config.yaml
wave_channels: 96
rnn: "lstm"
rnn_residual: true
final_lr_fraction: 0.1
weight_decay: 0.1
adamw_weight_decay_other_params: 0
Rows from block 5, named by matrix and row number. Each number is 128 + 24 x the weight over the matrix's rms, rounded and kept within 0 to 255. All counts start at 0.
# weight_hh_l0: LSTM recurrent weights (gates i, f, g, o stacked) (model.rnn.1.rnn.weight_hh_l0, 768x192), inputs 0-47
weight_hh_l0.533 [164 136 148 134 150 185 117 134 149 182 129 157 101 108 147  94 120 143 153  99 144 108 122 135 168 133 162  92  84 104 130 119 143 128  53 121 161 109 171 166 125 174 181  88 109 159 149 115]
weight_hh_l0.534 [ 98 133 140 125 119 137 152 146 121 133 125 124 121  98 128 126  96 137 151 107 105 129 138 134 110 149 120 150  95 129  96 122 128 125  91 120  94 141 155 120 125 127 165 165 105 114 185 141]
weight_hh_l0.535 [149 119 105 150 133 134 153 146  88 171 151 117 120 134 123 127 157 125  95 120  75 176 151 124  74 137 112 125 118 133 104 207 131 162 131 151 125 122 156 131 126 137 152 127 166  99 131 140]
weight_hh_l0.536 [ 55 140 131 161 122 140 160 142 169 134 130 123 113 133 107 127 134 142 104  91 167 139 148 131  82 133 138 112 133 142 103 155 115 136 111 141 114  83 141 129 180 175 105 141 148 121 109 114]
weight_hh_l0.537 [115  98 158 136 106 105 130 171 166 129  85 136 113  95 120 128  88 127 105 128 101  93 126 136 117 109 136 109 124 113 156 134 134 129 103 163 179 141 155  80  98 182 132 119 165 180  75 146]
weight_hh_l0.538 [161 117  82 135 150 143 165 162  98 103  98  94 104 122  86 114 145 119 148 128 111 120 136 145 111  92 140 131 119 103 119 142 128 141 121 111  59 122 133 125 111  98  74 102 139  72 122 116]
weight_hh_l0.539 [160  88 129 110 142 135 158 120 154 137 133 136 117 155 143 107  90 146 117 174  95 134 115 131 117 165  80  98 123 121  92  82 141 119 102 137 136 127 105 129 128 153 163 127 134 137 136 159]
weight_hh_l0.540 [151 150 125 106 138 143 134  96 116 147  95 156 103 108 144 157 144 109 168 114 123 114 128 139 110 121 139 112 113 115  95 106 128 116 126  90 133 140 114 144 104 144 206 124  96 119 127 112]
weight_hh_l0.541 [ 99 125 128 130 149 171 143 114 105 134 123 160 136 111 124  90 150 149 154 130 114  96 111 103 127 148 170 130 113 136 138 158 130 141 118 137 157  77  92 145 161 138 131  72 122 150 147 123]
weight_hh_l0.542 [120 101 163 113 139 156 144 119 142 179 133 131 125 162 107  83 111 135 114 126 105 111 143 107  89 152 111 130 114 159 149 135 121 123  84 125 113  97 120 124 156 143 159 115 115  96 178  66]
weight_hh_l0.543 [106 123 111 135 122 129 151 145  96 101 142 108  91 122 136 130 114 121 137 108 123 136 132 101 119 122 118 139 131 108 124  74 125 125 126 153 162 158 117 108 130 134 127 141 115 140 109 126]
weight_hh_l0.544 [ 91  99 126 123 145 143 183 105 117 137 107 137 122 155 124 108 158 151 103 161 123 155 201 161 174 123 134 144  78 175 166 138 101 105 117 141 129 118 172 156 123 121 111  91 151 105 117 151]
weight_hh_l0.545 [132 130 114 136 151 126 117  95 152 157 169  78 114 140 112 124 122 139 153 151 105 168 115 100 154 187 137 145 100 143 120  94 184  89  97 134 136 163  95 116 140 146 145 145 192 129 127 113]
weight_hh_l0.546 [167 124 147 132 128 129  97 104 129 119  77 160 160 134 128 124 131 115 107 121 188 126 161 156 122 140 131 117 117 102 175  95 134 125 141  97 116 133 147 161 138 110 103 117 125 121 138 137]
weight_hh_l0.547 [118 125 107 100 127 159 151 124 143 134 123 103 139 117  98 146 125 141 133 110  98 163 160 148 100 137 171 129 118 138 149 142 141 137 152 138 142  98  96  92 126 132  85 130 146 139 135 167]
weight_hh_l0.548 [148 135 125  83 140 108 145 101 129 156 128 155 145 129 136 109 106 124 140 118 127 128 113 124 113 146 118 123 155 160 105 146  99 137 118 130 157  89 124 123 111 114 114 120  89 120  99 173]
weight_hh_l0.549 [142 110 131 124 126 167 128  99 113  81 123 141 131 105  97 124  98 150 163 142 150 142 104 113 142 143 164  94 175 155 133 139 108 155 157  90 133 108 156 164 129 110 107 109 201 104 102 157]
weight_hh_l0.550 [129 158 104 130 148 162 120 134 123 141 125  84 112  98 109 132 127 100 127 114 153 167 162 124 123 115 129 140 139 111 110 107 138 123 131 107 162 129 118 124 153 127 116 139 136 171 179 107]
weight_hh_l0.551 [108 138 113  69  87 128 134 119 162  97 128 113 128 118 108 131  87 114 123 155 121 101  94 100 129  77 110 130 152 111 183  78 114 120 111  89 126 119 154 165 125  79 128  88 114 107 125 125]
weight_hh_l0.552 [149 118 150 118 135 161 109  92 157 156 136 136 146 154 133 128 173 155 125 148  96 143 114 144 167 142 128 128 128 102 130 151 154 139 126 141 120 127 115 135  91 127 157  99  79 106 112 142]
weight_hh_l0.553 [132 141 134 108 114 171 101 133 134 146 118  83 160 114 139 143 151 110 148 176 118 129 140 103 118  96 148 180 137 145 182 161 116 123 105 139 116  99 123 104 170 130 157 164  93 141 114 112]
weight_hh_l0.554 [109 149 130 164 117  96 111 133 144 141 119 104 135 165 152 156 178 147 138  91  98 122 141 154 176 136  92 152 152 149  95 141 174 114 112  99 170 109 107 155 159 120 175  86 111 117 168  91]
weight_hh_l0.555 [160 121  83 120 104 139 129 139 141 157 148 171 131 116 125 135 135 173 145 126 119 152 128 125 125 159 138 131 160 130 128 117 139 137 130 126  77  96 110 119 109 124  99 153 153 150 121 151]
weight_hh_l0.556 [112 138 111 137 132 111 111 133 162 101  92 154 112 132 152 158 124 136 136 119 126 116 138 134 106 175 186 143 114  92 112  98 119  63 145 142 124 142 138 109 125 141 119 167 118 104 125  99]
weight_hh_l0.557 [127 115  98 152 155 143 170 134 128 156 138 134 115 139 113 140  95 143 109 127 111 129 128  72 200  88  99 177 121 120 120 108 171 147 153 140 141 138 130 120 123 109 127 130 147 142 123 140]
weight_hh_l0.558 [187 122 130 119 154 145 105 130  94 112 129 151 141 135 113 132 108 125 113  92 119 141 115 122 127 155 145 140 141 139 139 117 145 145 152  93  89 131  75 163 122 131 168  81 161 118 140 140]
weight_hh_l0.559 [124 146 127 152 123 123 114  74  87 127 123 194 128  95 150 111  95 117  92 145 125 158 141 158 108 149 161 144 150 148 204 147  84 134 118 153 134 170 120 110 148 157 125 149 155 127 179 158]
weight_hh_l0.560 [ 94 132 163  87 140 134 128  62 117  69  94 125 151 106  99 117 131  96 109 167 116 107 134 138 166 146 144 125 125 135 114 146 124 134 107 159 138 146 148 130 117 129 183 141  82 175 138  92]
weight_hh_l0.561 [133 154 137 145 122 133 145 146  84 139 153 154 197 141  88 133 129 121 124 160 128 108 132 176 143 121 151 121 140 135 150 109 140 145 147 136 113 161 127 159 110 125 105 167 166  82  58 135]
weight_hh_l0.562 [141 160 145 108 110  87 141 113 164 125 175 136  91 119 116 135 128 141 151 117 129 130 122 125 148 121 130  93 150 140 129 113 173  85 145 117 117 138 147 126 138 152 133 155  77 131 135 157]
weight_hh_l0.563 [135 119 138 133 157  94 125 177 123 100 142 153 127 123 108 104 114 130  78 116 106 128 200 104 163 121  90 129 164  94 160 104  93 172 126 173  92 124 120 113 143  81 108 121 114 124 126 139]
weight_hh_l0.564 [ 95 154 119 157 131 106 176 115 170 135 112  91  99 136  88  83 130 148  78 109 129 116 105 132 146 125 119 134 160 127  94 107 152 124 118 127 122 167 101 137 110  90 151 115 115 137 106 165]
weight_hh_l0.565 [ 92 131 117  95 102 118  93 133 121 112 144 119 135 120 159 151 176 100 117 110 150 135 148  99 125 117 138 116 114 118 115 161 163 113  96 110 128 152 176 139 126 158 136 146  97 126 119  98]
weight_hh_l0.566 [126 162 160 103 146 172 154 125 122 141 122 158 141 112 135 136 136 124  98 150 171 121 111  94 128 126 174 127  98  98 139 112  81 151 111 133 122 158 104 116 151  91 144  90 133  81 129 112]
weight_hh_l0.567 [149  80 116  82 150 160  99 106 151 116 127 139 139 103 167 161 124 153 133 143  90  52  92 155 131 103 126 115 141 112 170 145  84 165 145 104 148 167 145 139 156 106  94 108 138 123 134 143]
weight_hh_l0.568 [104 142  97 131  96 119 109 169 135 130 150 115 149 144 146 142 116 136 126 153  85 120 133 133 135 165 120  99  99 144 115 134 145  96 108 107  99 119 185 163 110  96 145 141 132 139  86 135]
weight_hh_l0.569 [123 135 106 135  93 122 142  93  86 129 123 159 106 137 154 138 115 121 108 143 148 147 139 127 129 128 118 108 145 134 127 126 141 136 159 108 124 124 122 129 100 144 126 140 125 128 127 135]
weight_hh_l0.570 [150  95 128 122  97 105 125 109 152 128 114 125 112 120 159  97 162 153 141 124 113 184 175 131 102 111 129 134 134 118 119 182  98 127 130 137 117 142 138 110 119 162  90 120 116 157 100 152]
weight_hh_l0.571 [176 100 106 128 130 147 160 130 150 127 118 135  77  97 138 109 144 118 154 121 142 100 125 142 191 148 138 116 152 100  98 101 134  85 141 165 155  97 116 128 123 117 105 114 133 146 134 129]
weight_hh_l0.572 [104  79 151 112 134 138 123 124 149 107 127 114 139 163  87 136 146 168 116 107  90 185 111 137 136 116 142 117 136 153 116 137 145  69 109 111 158 154 132 102 148  84 169 120 115 152 154 102]
weight_hh_l0.573 [101 119 114 155 171 164 127 104 117 160 114 114 125 105 108 120  92 120 151  91  80 142 166 131 125  86 155 132 110 147  62 122 102 143 118 144 153 171 128 140 109  89  74 138 169 136 117 107]
weight_hh_l0.574 [158 150 150  85 129 132  96 119 124 146 140 127 113 123 121 129 127  95 100 181 146 163 176 164 117 167 105 146 143 149 136 154 110 137 151  76 137 115 140 115 131 154 163  84 201 106 183 114]
weight_hh_l0.575 [129 123 122 125 138 130 138 130 145 130  79 118 153 131 153 108 182 126 103 120 101 154 163  76 139 108 154  74 180  94 134 112 133  52 124 129 156 139 113 143 130 135 125 133 143 133 101 144]
weight_hh_l0.576 [ 43  93  97 136 134 171 154 160 129  95 106 132 121 117 145 155 155 125 148  93 109 108 101 134  93 151 145 162 128 165 118 139 119 138 135 132 165  95 142 106 172 120 111 106  98 162 130 125]
weight_hh_l0.577 [145 126 140  88 121 114  98 103 139 154 122 115 157 133 134 128 129 117 156 119 166  99 138 149 103 140  71  88 130 117 134 129 168 126 120 157  76 128 127 124 152 110 120 120 109 111 145 116]
weight_hh_l0.578 [115 136 119  93 154 116 151 153 169 118 141 144 145 152 128 135 102 128  98 118 137 127 127 148 127 136 150 139 125 115 168  93 111 127 122 128 163 169 132 121 151 123 118 120  92  97 125 116]
weight_hh_l0.579 [129 167 134 106 117 139 149 192 179 113 111  76 155 152 170 157 126 156 110 113 163 107 150 118 106 107 136 136 141 112 125 125 131 125 129 130 128 152 133 150  90 137 154 102 112 163 130 138]
weight_hh_l0.580 [132 101 101 135 143 166 110 136  96 163 194  99 159  85 121 139 123 109 111 115 150 153 126 125 140 184 106 127  99  82 122 140 123 119 108 149 150 155 113  93 151  40 140 135 163  80 138 111]
weight_hh_l0.581 [103 141  93 133 136 104 159 141 104 122 116 108 151 106 116 114 126  81 147 164 117 116 133 152 109 140 136 146 153 187 165 115 117 138 106 120 195 138 134 117 111 133  93 138 128 174 110 157]
weight_hh_l0.582 [121 130 132 119 123 154  75  98 112  96 131 147 111 114 109 142 149 103 121 113 100 144 168 135 136 133 150 140 100 168 182 125 107 164 132  96 159  95 181 114 117  97 156 156  89 152 158 136]
weight_hh_l0.583 [161 138 160  88 125 123 157 183 126 165 148 104 106 138 126 108 106 147 130  85 122 139 119 163 125 143 120 123 135 146 128 107 143 136 135  65 160  99  94 136 163 135  99  92 174 135 166 108]
weight_hh_l0.584 [169  80 159 135 133 129  99 120 146  89 137 103 130  97 139  91 166 145 163 147 151  98 171 123 112 149 110 115  63 140  92 104  97 111 136 131 126 106 141 129 125 136 133 130 151 112 134 129]
weight_hh_l0.585 [142 118 120 119 153 147 121 129 117 130 114 164  91 141 105 136 165 153 126 147 145 122 134 106 128 147 137 122 151 109 148 120 137 119 132 127  81 124 128 155 152 179 149 161 152 140  65 112]
weight_hh_l0.586 [117 110 150 127 146 108 121 104 134  87 115 123 129 169 140 111 127 133 147 155  97  85 125 118  81 145 128  92 138 138 100 161 114 152 143 106 109 109 145 120 103 149 124 180 149 117 146 102]
weight_hh_l0.587 [132 136 131 193 128  94 118 165 129  93 107 176 114 163 137 126 130 144 111 114 146 176 129 115 121 114 150 160 123  91 126 115 126 121 127 156 102 125 154  83 111 130 123 130 103 137 136 131]
weight_hh_l0.588 [142 127  80 158 141 127 163 167 137 170 127 104  53 147 123 120 113 131 106  74 146 148 104 124 133 113 127 150 121 182 126 112 151 128 124 118 115 126 138 126 182 138 102 152 161  93 169 142]
weight_hh_l0.589 [149 112 132 118 144 104 132  84 111 135 122 143 124 149  99 114 122 148 145  95 121 150 143 157 122 117  90 105 142 117 109 116 112 115 123 145 166 150  80 155  97 148  74 124 124 144 146 131]
weight_hh_l0.590 [ 67 133 140 146 135  92 150 140 107 136 135  99 176 157 124 101  83 108  94 148 127 159 137 154 124 121 129  85 112  96 114 152 141 137 167 151 128 118 123  95  89 163 141 112 115 107 138 139]
weight_hh_l0.591 [148  80 154 173 142  74 134 120 102 183 115 128 150 126 132 108 129 109 115 125 122 139 119 133 126 116 171  93 102 117 110 146 137 145  87  72 129 134 142 132 156 126 124 125 113 146  97 215]
weight_hh_l0.592 [148 143 164 127 160 137 110 147 163 192 138 151 167 124 107 139 127 144 110 135 113 136  92 137 159 123 144 172 123 119 132 134 144 147 130 160  96 118 140 130 149 167 118 119  97 159 103 110]
weight_hh_l0.593 [178 133 146 128 135 106  99 144 135 113 129 164 117 151 106 152 159 105 136 153 109 143  96  93 136 106 101 116 101 125 148 140 119 139 103 121 163 112 115 136  94 137 112 123 124 120 131 122]
weight_hh_l0.594 [ 82 161 111 125 149 127 128 140  76 120 162 144  89  94 116 100 139 142 165  86  83 110 109 118 104  50 129  95 125 102 157 110 157 182 116 153 170 161 130 160 122 183 134  92 121 150 134 163]
weight_hh_l0.595 [153 168 108 148 157 121  96 121 124 137 186 108 133 140 151 146 126 146 128 117 111 111 138 188 100 121 136  78 155 128 158 158  81 123 107 185 132 176 113 106 155  91 122 113 136 148 141 195]
weight_hh_l0.596 [161 130 111 119  96 125 159 148 116 121 156 124 123 136 120 129 106 105 117 126 107 120 123 128  96 132 132 118 142 147 154 145 125 181 106 102 123 128 194 170  79 110 162 131 143 154 109 171]
weight_hh_l0.597 [111 167 170 123  90 111 138 137 121 129 109 139 136 141 140 151  96 110 128 118 110 113 135 154 141 120 124 150 150  99 139 109 172 132 115 146 121 108 121 131 118 169 134 101 151 152 174  95]
weight_hh_l0.598 [115 115 152 154 122 134 141  94 126 160 125 108 123 146 116 137 133 143 176 110 158 117 126 104 128  78 139 143 138 119  93 154 143 112 112 127 112 120  99 116  81 147 164 116  95 137 127 142]
weight_hh_l0.599 [138 109 112 100 138 111 143 118 131  87 152 138 123 143 144 100 101 150 134 159  93 140 101 181 120 116 117 129 126 130 107 105 136 124 158 147 165 145  86 116 139 129 145  91 124  85 123 118]
weight_hh_l0.600 [165 148 129 151 116 136 126 130 128  86 128 121  97 140 111 106 175  97 143 164 110 134 125 148 154 135 145 112 134 133 111 188 125 150 128 119 151 116 124 129 139 147 122 155 109 140 134 172]
weight_hh_l0.601 [122 150 172 145 125 138 166 152 163  96 147 115 130 145 122 137 127 157 147 155 104 141 160 158 124 123 147 148 133 129 138 105 115  93 117 131  85 105 147 146 169 132  72 148 164 129 107 118]
weight_hh_l0.602 [139 101 124 142 143 126  64 185 135 124 147  91 103 162 145 157 154 134  98 141 126 120  90 134 171 146 135 143 144 134 147 130 102 132 126 115 139  90 128 114 107 132 144 150  94 115 119 132]
weight_hh_l0.603 [172  90 161 105 155 136 141 104 116 148 149 144 135  82 134 138 121  97 119 144 143 110 134 149 141 134 168 105 141 148 135 106 145 134 127 118 104 147 162 120  94  87 154 111 141 110 125 125]
weight_hh_l0.604 [182 164 145 107 110 117 113 133 129 107  77  88 155 122 131 136 119 164 116 101 119 103 118 104 105  91 121  87  59 132  90 136 144 132 121 141 178 151  97 143 137 122 104 113  97  93 137 116]
weight_hh_l0.605 [133 149 129 139 155 136 155 127 122 120 144 140 135 171 154 141 111 137 144  88 111 143 103 159 132 106 107  85 110 148  86 119 153 126 120 107 166  93 150 160 186 139 130 149 118 105 145 192]
weight_hh_l0.606 [ 91 149  99 123 137 128 144  99 145 148 110 127 103 108 123 101 143 119 182 170 122 123 107 127 133 108  70 107 120 155 131 110 151 128 119 121 115 135 100  85 127 120 141 130 129 148 125 127]
weight_hh_l0.607 [ 98 119 153 133 106 115 107 123 125 128 165 176 111 149 162 146  94 145 143  80 137 113 164 150 147 137 105 123 151 130 132 108  96 130  89 137 111 140 160 122 154 146 130 101 139 139 101 144]
weight_hh_l0.608 [124 122 161 118 137 121 135 187  95 171 130 123 113 142 129 132 203 150 145  92 181 151 138 106 121  86  83 144 127 154 137 130 148 124 127 127 110 148 100 125 125 172 142 136 202  99 123  95]
weight_hh_l0.609 [142 128 118 152 134 145 122 121 130  82 110 135  96 182  85 118 160 129 111 114 124 155  61  82 111 124 125 139 125 130 108 143 123 135 139 112 102 124 127 103  88 153 111 104 130 156 165 131]
weight_hh_l0.610 [152 111 105 125  97 120 157 125 124 134 129 142 103 126 126 121 129 114 124 110 129 113 114 137 106 192 148 154 159 109 135 136 103  98  81 133 159 149 134 128 128 128 105 105 105 111 140 155]
weight_hh_l0.611 [125 119 133 105  97  80 141 140 163  96 132 135 150 178 103  97 133 140 115 140 105 148  93 127 111 121 113 157 120 120 129 141 118 123 151 164 128 166 144 126 124  91 139 123 126 176 173 129]
weight_hh_l0.612 [122 132 153 148  92 124 100  58 146 120 119 112 134 162 101 156 107 136 113 166 158 119  99 126 108 177 132 115  96 130 153 139 114 134 149 165 238 128 106 121 118 137 106 137 130 190 114 133]
weight_hh_l0.613 [130 109 125 149 116 122 130 168 112 120 144 150 127 140  94 160 129 131 152 116 108 131  90 148 145 152  70 106  88 156  99 129  94 129 137 106 105 107 117 138 141 177 122 114 134 145 105 143]
weight_hh_l0.614 [171 115  90 107 185 145 133 154  95 141 147 130 125 129 140 141 124 113 141 143 101 141 119 117  93  92 119 142 161 139 126 115 138 120 124 131 155 140 163 132 116 163 133 128 125 141  88 148]
weight_hh_l0.615 [136 121 137 140 144 179 121 150 141 100 113 132  96 100 110 123 156 128 128  91 127 113 125 155  63 122 121 119 117 148 141 151 131 120 174 164 121 148 159  84 106 104 116 141 131  93 141 169]
weight_hh_l0.616 [115 142 108 111 138  67 133 144 128 154 102 103 136 152 116  91 128 126 131  79 103 112 118 166 145  89  85 170 111 161 139 128 143 144 151 134 126 123 125  96 115 164 144 161 132 118 133 131]
weight_hh_l0.617 [108 105 126 144 159 172 113 153  89 135 151 135 138 129 135 102 129 133 135 116 105  95 182 132 130 109 122 121 145 114  82 158 166 131 147 163 154 178 129 130 147 133 121  98 111 144 142 122]
weight_hh_l0.618 [146 107 150 119 129 134 147  72 148 109 139 112 162 155 125 114 153 143 114 135 168 120  98  80 130  87 161 103 154 119  94  83 164 103 109 131 156 135 160 156  74 159 134 112 139 162 134 130]
weight_hh_l0.619 [123 195  97 149 137  91 117 145 151 170 119  97  82 103 145 165  94 112 114  87 121 168 167 136  67 168  92 124 169 133 160 100 107 137 172 106 146 188 118 119  79 171 107 190 159 131 156 103]
weight_hh_l0.620 [ 97 145  97 130 109 163  84  66 184 132  93 121 134 131 110 105 124 152 103 102 120 113 109 141 111 129 121 104 138  98 189 163 126  82 173  50  90 144 141 125 117 136  87 134 123  86 120 142]
weight_hh_l0.621 [111 144 155 116 130  97 138 155 151  96 100 130  77 126 137 119 120  95 114 123 111 117 129 112 133 129 159 186 113 146 148 122 130 129 101 131 134 103 136 127 102 116 132 104 136 137 148 157]
weight_hh_l0.622 [ 97 116  95 125 125 133  97 130 165 132 111 122 120  80 104 142  88 118 183 149 116 131 138 143 100 134 149 156 123 124 171 131 136 111  89 128 156 125 122 143 129 155 149  89 172  94 132 132]
weight_hh_l0.623 [144 112 117 136 108  86 124 149 157 139  87 105 170 119 122 129 116 114  54 150 107 133 161 139 119 149 139 119 100 119 126 126 124 121 119 151 113 139 121 118 142 127 139 131 135 147 128 115]
weight_hh_l0.624 [ 74 113 120 131 122 125 112 179 139 127 131 103 120  92 157  94 138 106 127 161 165 103 130 148  98 100 109  99 134  95  97 120 155 153 102 138 131 144 117 143 141 142 161 138 136  86 127 109]
weight_hh_l0.625 [103 146 127 141 144 132 109 142 131 119 117 130 101 114 154 106 132 119 127 132 108 122 135 121 153 143  80 144 121 119 173 120 109 154  77 186 159 128 137 117 107 135 168 147 129 129 114 104]
weight_hh_l0.626 [139 140 117 122 161 143 122 124 112 116 108 137 131 138 136  97 156 120 102 107 101 155 130 169 131  92  84 147 101  88 160 108 102 118  99 167 129 134 121 119  90 128 109 155 149 145 140 133]
weight_hh_l0.627 [149 133 116 153 148 142 126 162 169 122 178 109 119 146 130 144  94 126 156 129 149 195 120 172 143 129 145 101  91  97  96 103 125  99 120 117 157 132 133 109 134  82 127 112 117 140 130 130]
weight_hh_l0.628 [ 90 112  89 117 112 109 141 141 151 118 144  94 120 117 115  74 140 116 150 168 149 112 105 161 129  76 145 124 113 105 130 152 143 135  97 154 131  84 115 119 128 159 129 104 112  30 172 122]
weight_hh_l0.629 [134 118  96 112 118 118 123 140 103 120 134 143 105 100 169 114  74 113 116 134 157 121 125 117  96 151 147 112  72 169 146 123 138 142 119 121 117 139 100 161 115 119 135 130 157 133 113 116]
weight_hh_l0.630 [122 143 129 114 153 137 129  94  95 100 142  84 108 116 136 136 134 143 110 105 132 137  92  99 124 124 145 107 161 128 114 141 158 133 149 143 113 118 118 113 145 117 156 116 152  98  97 153]
weight_hh_l0.631 [119 135 108 127 104  94 152 114 150 161 130 139 136  85 138 199 146  95 138 154  86 104 119 164 115 132 146 121 166  98 174 107 161 142 115 115  83 144 143 175 104 110  86 126 119 138 121  82]
weight_hh_l0.632 [151 110 162 127 120 134 114 125 138 146 104 100 120 127 136 111  89 112 104 156 111 146 127 121 124 110  81 114 120 155 147 176 149 126 125 163 112  94 139  92 167 127 127 138  87 114 123  85]
weight_hh_l0.633 [116 101 141 118 143 132 128 113 150 161 130 108  99  87 105  98 114 129 145 146 122 127 114 141 131 163 134 178 124 126  94 104 159 113 113 155 108 118 121 122 149 135  94  95 131 144 129 119]
weight_hh_l0.634 [144 149 172 120 125 120 132 166  97 147 147 105 123 122 119 140  92 160 144  72 130 121 154 134 120 129  85 103 103 125 162 129 137 167  98 120  95 136 124 118 120 108 120 145 119 139 141 122]
weight_hh_l0.635 [132 148 124 138 178 116 116 110 138  90 158 136 120 135 106 133 122 122 110 160 128 121 113 111 182 125 117 129 106 130 111 133 110 137 145 101  99 147 135 147 150 109 125 107  79 161 129 126]
weight_hh_l0.636 [178 126 123 110 110 159 121 143 105 137 122  85  94 124 138 101 132  84 109 101 108 110 105 139 147 107  77 157 149 102  76 119 117  61 130 150 170 127 101 117 139 140 102 149 120 171 124 134]
weight_hh_l0.637 [166 107 153 141 134 145  82 144 171 133  92 123 139 133 128 155 127 164 128 124 123 117 115  63 117 109 187  94 152 104 129 113 166 155 137 102 124  99 117 127 101 111 123 131 107 115 146 109]
weight_hh_l0.638 [128 151 150 137 153 147  92 115 105 154 147 121 132  66 141 128 122  96 156 107 158 168  59 163 156  83 125 107 120 136 157 112 103  61 101 155  91 144 125 116 118 162 133 121 107 170 139 170]
weight_hh_l0.639 [149 118 135 152 134 131 100 137 178 110 141 134 122 108 146 107 113 150 151  93 133 120 100 170 128 124 121 102 139 170 117 150 119 160 134 111 184 136  97 111 145 152  93 152 174 103 139 116]
weight_hh_l0.640 [170 126 117  82 133 162 115 156 110 126  79  98 109 111 127 181  91 155  87 125 119 163 142 131 116 166 164 132 150 123  86 157 106 103 134  91 130 123 168 132 189 136 142 208 105 126  84 140]
weight_hh_l0.641 [138 103  97  99 102 111 124 153 160 142 110 106 142 152 162 123 129 111 145 129 176 134  82 102 107 120  80 178 103 104 106 130  82 138 126  97  96 122 143 135 109 129  94 195 151 106  89 136]
weight_hh_l0.642 [129 127 135 134 117 137 131 128 129 145 131  94 101 121 155 116 137 110 120 121 133 119 110 122 136 121 125 176 137 115 117  80 132 132 122 141 106 133 102 164 103 128 135 168 133 132 177 123]
weight_hh_l0.643 [183 143 148 127  93 105  78 125 117 130 151 124 141 138 119 123 161 126 104 111 152 150  98 149 136 134 131  84 121 102 125  99 139 144 122 185 164  85 112 149 173 130 145 151 136 106  71 116]
weight_hh_l0.644 [124 119 138 102 119 141 132 116 157 116 113 125 121 113 117 112 140 185 109 100 104 176 101 102 113 133 128 138 108 143 131 155 131 123 139 178 129 113 126 114 146 144 116 102 133 127 141 134]
weight_hh_l0.645 [124 166  89 131 153  84 194 135  97 141 163 132 137  95 128 111 167  96 126 126 113 144 146 144 131  88 133 125 107 139 131 105 150 120 157 132 147 141 121 138 163 115 125 140  79 150 152 149]
weight_hh_l0.646 [ 62 164 128 122 169 117  92 140 160 122 158 147 125 148 114  96 148 114 123  89 134 115 144 117 112 107 150 145 110 131 125 153 100 144 165 206 188 153 113 132 124 136 164 105 129 147 163 113]
weight_hh_l0.647 [ 68 141 110  98 112 129 100  91 109 119 123 170 147  83 111 125  78 143 161 132  94 132 135 170 165  92 163 108 153 112 105 107 111 142 106 102 153 116 131 147 139 127 123 143 110 126 145 119]
weight_hh_l0.648 [142  94 103 100 146 103  77 153 137 130 151 100 106 132  89 126 129 115  91  90 127 146 144 119  84  87 128 118 102 112 138 129 131 114 115 124 138 138 125 139 180 106 100 123  98 107 175 113]
weight_hh_l0.649 [136 130 119 125 159 127 126  50 154 141 129 126 139 104 108 144 139 118 119 135  81 130 133 127 144 176 137 100 135 130  66 151 140 111 163 115 171 107  49 132 101 138 133 106  83 133 121 156]
weight_hh_l0.650 [125 134  88 115 119 136 136 152  90 131 126 140 141 171 121 135 127 120 126 138 120 137 138 135 136 152 109  86 129 141  91 132 124 156 129 133 177 149 146 148 118 157 139 125  78 132 175 139]
weight_hh_l0.651 [133 167 110 117 144 133 147 150 138  80 141 141 171 104 134 112 134 141 137 105 119 128 144 169 142 106 110 131 127 117 176 134 119 124 111 100 153 120 161 145 119 165 128 135  96 133 118 126]
weight_hh_l0.652 [152 111 135  93 117 141 144 154 102 129 149 120 157 120 103 103 122 149 125 185 173 134 149 125 106 110 148 138 105 110 124 131 140 119 112 114 122 128  96 147 120 138  86 128 159 129 114 149]
weight_hh_l0.653 [137  90 162 105 167 117  97 156 149 113 131 145 113 122 115 105 152  92 151 116 121 165 127  67 154 107 131 156 118 119  93  80 126 118 134 133 126 111 105 120 165 107  90 109 108  97 128 133]
weight_hh_l0.654 [139 115 104 152 164 114 120 112 115 139 131 131  97 137 130 120 147 142 152 155 103 160 113 111 128 111 136 136 143 184 139 134  94 152 124 125  99 114 153 139 147 120 102 113 150  94 160 117]
weight_hh_l0.655 [120 143 113 163 139 130 153 132  93 144 118 157 109 115 104 119 120 155  92 119 106 137 146 137 184 153 108 101 111 133 144 144 124 152 122 164 152 177 115 119 144 143 163 172 151 136 108 130]
weight_hh_l0.656 [124 103 106  82 116 159 157 122 149 186 105 134  89 162 124 124 108 111 110 108 120 130  95 116 155 176 136  88 127  80 107 129  95 113 162 115 181  73 113 144 147  78  95 142 160 137  90 106]
weight_hh_l0.657 [117 163 156 116  98 158 133  98 181 154 129 124 121 158  84 150 119 123 144 147 130 203 115 134 132  78 110 126 122 150 121 129 139  95  85 141 132 121 136 122 118 120 133  93 145  82 125 128]
weight_hh_l0.658 [141  76 129 149 116 103 180 145  83 105 127 157 144 121 118 141 117 112 138 119 135 130 137 125 109 152  82 120 118  84 115 122 136  96  91 107 112 149 123 127  97 132 146 126 138 117 168 123]
weight_hh_l0.659 [120 146 107 151 149 147 105 130 120 104 147  85 160 120 167 148 123  92 120  91 111 146 153 109 136 110 142 105 149 136 109 152 104  92 100 103 143 146 101 113 151 187 101 136 129 107 118 149]
weight_hh_l0.660 [111 158 150 135 145 123  96 152 126 121 138 115 128 129 133 132 138 132 134 134 105 148 148 135 115 142 154 118 131 125 124  83 145 160 167 134 137 157 129  86 124 132 136 136 134 121 112 164]
weight_hh_l0.661 [132 126  87  91 147 130 103 135 124 164  92 135 136 131 125 116 100 148 144 124 123  93 120 114 163  86 102 145 164 146 162 117 122 130 117 109 109 127 181 142 141 121 163 119 106 102 146 166]
weight_hh_l0.662 [139 125 131 133  92 160 129 153 124 104 138 123 113 151 212 125 147 153 146  88 157 151 127 167 173 150 126  79 158 114 130 167  79 125 122 128 152  95 119 127 130 122 103  94 138 111 141  60]
weight_hh_l0.663 [128 146 148 168 128 144 158 164 184 121 115 145 172 112 104  77 146 100 111  99 101 135 145 162 149 126 130 106 143 109 108 138 115 112 116 107 125 131 122 122  68 113 149 149 161 102 173 109]
weight_hh_l0.664 [115 130 132 149 133 167 125 112  77 137 110 142 116 118 109 178 148 100 154 156 129 153  95 141 147 128 131  83 138 134 105 110 142 135  75 121 153 147 147 131 145 134 140 120 112 113 137 144]
weight_hh_l0.665 [163 121  89 139  99  76 145 105 136 177 153 144 124 131 126 124 118 113 105  96 109 171 163 125  91 104 165 132  84 124 103 125 117 162 144 151 120 112 116 164 117 112 145 153 139 114 157 111]
weight_hh_l0.666 [137 146 122 123 113 131 135 137 112 127  81  99 122 140 149 113 144 106 119 130 127 164 118 135 117 111 118 159 135 137 107  82 146 131 128 113 124 111 150 127  98 117 111 143 147 161 118  96]
weight_hh_l0.667 [145 158 152 147 126 167 140 129 118 108 107 175 100 140 119 133 130 148 136 160 132 165 107 152 103 100 132 126 133 174 163 113 110 112 160 108 144 191  94 116 158 147 127 104 120 149  71 143]
weight_hh_l0.668 [132 139 126 139 137 144 112 142 141 154 151 110 130 156  92 126 111 145 119 108 115 163 142 141 141 161 140 143  95 127 110 148 116 139 173 109 168 106 142 108 122  94 109 133 152 199 101  88]
weight_hh_l0.669 [102 108 119 160  97 120 188 124 131 120 128 110 153 134 145 119 152 178  58 158 103 127 147 110  75 121 120 150 152 117 124 139 151 129 104 162  99 127 140  86  95 133 133 121 144 156 115 129]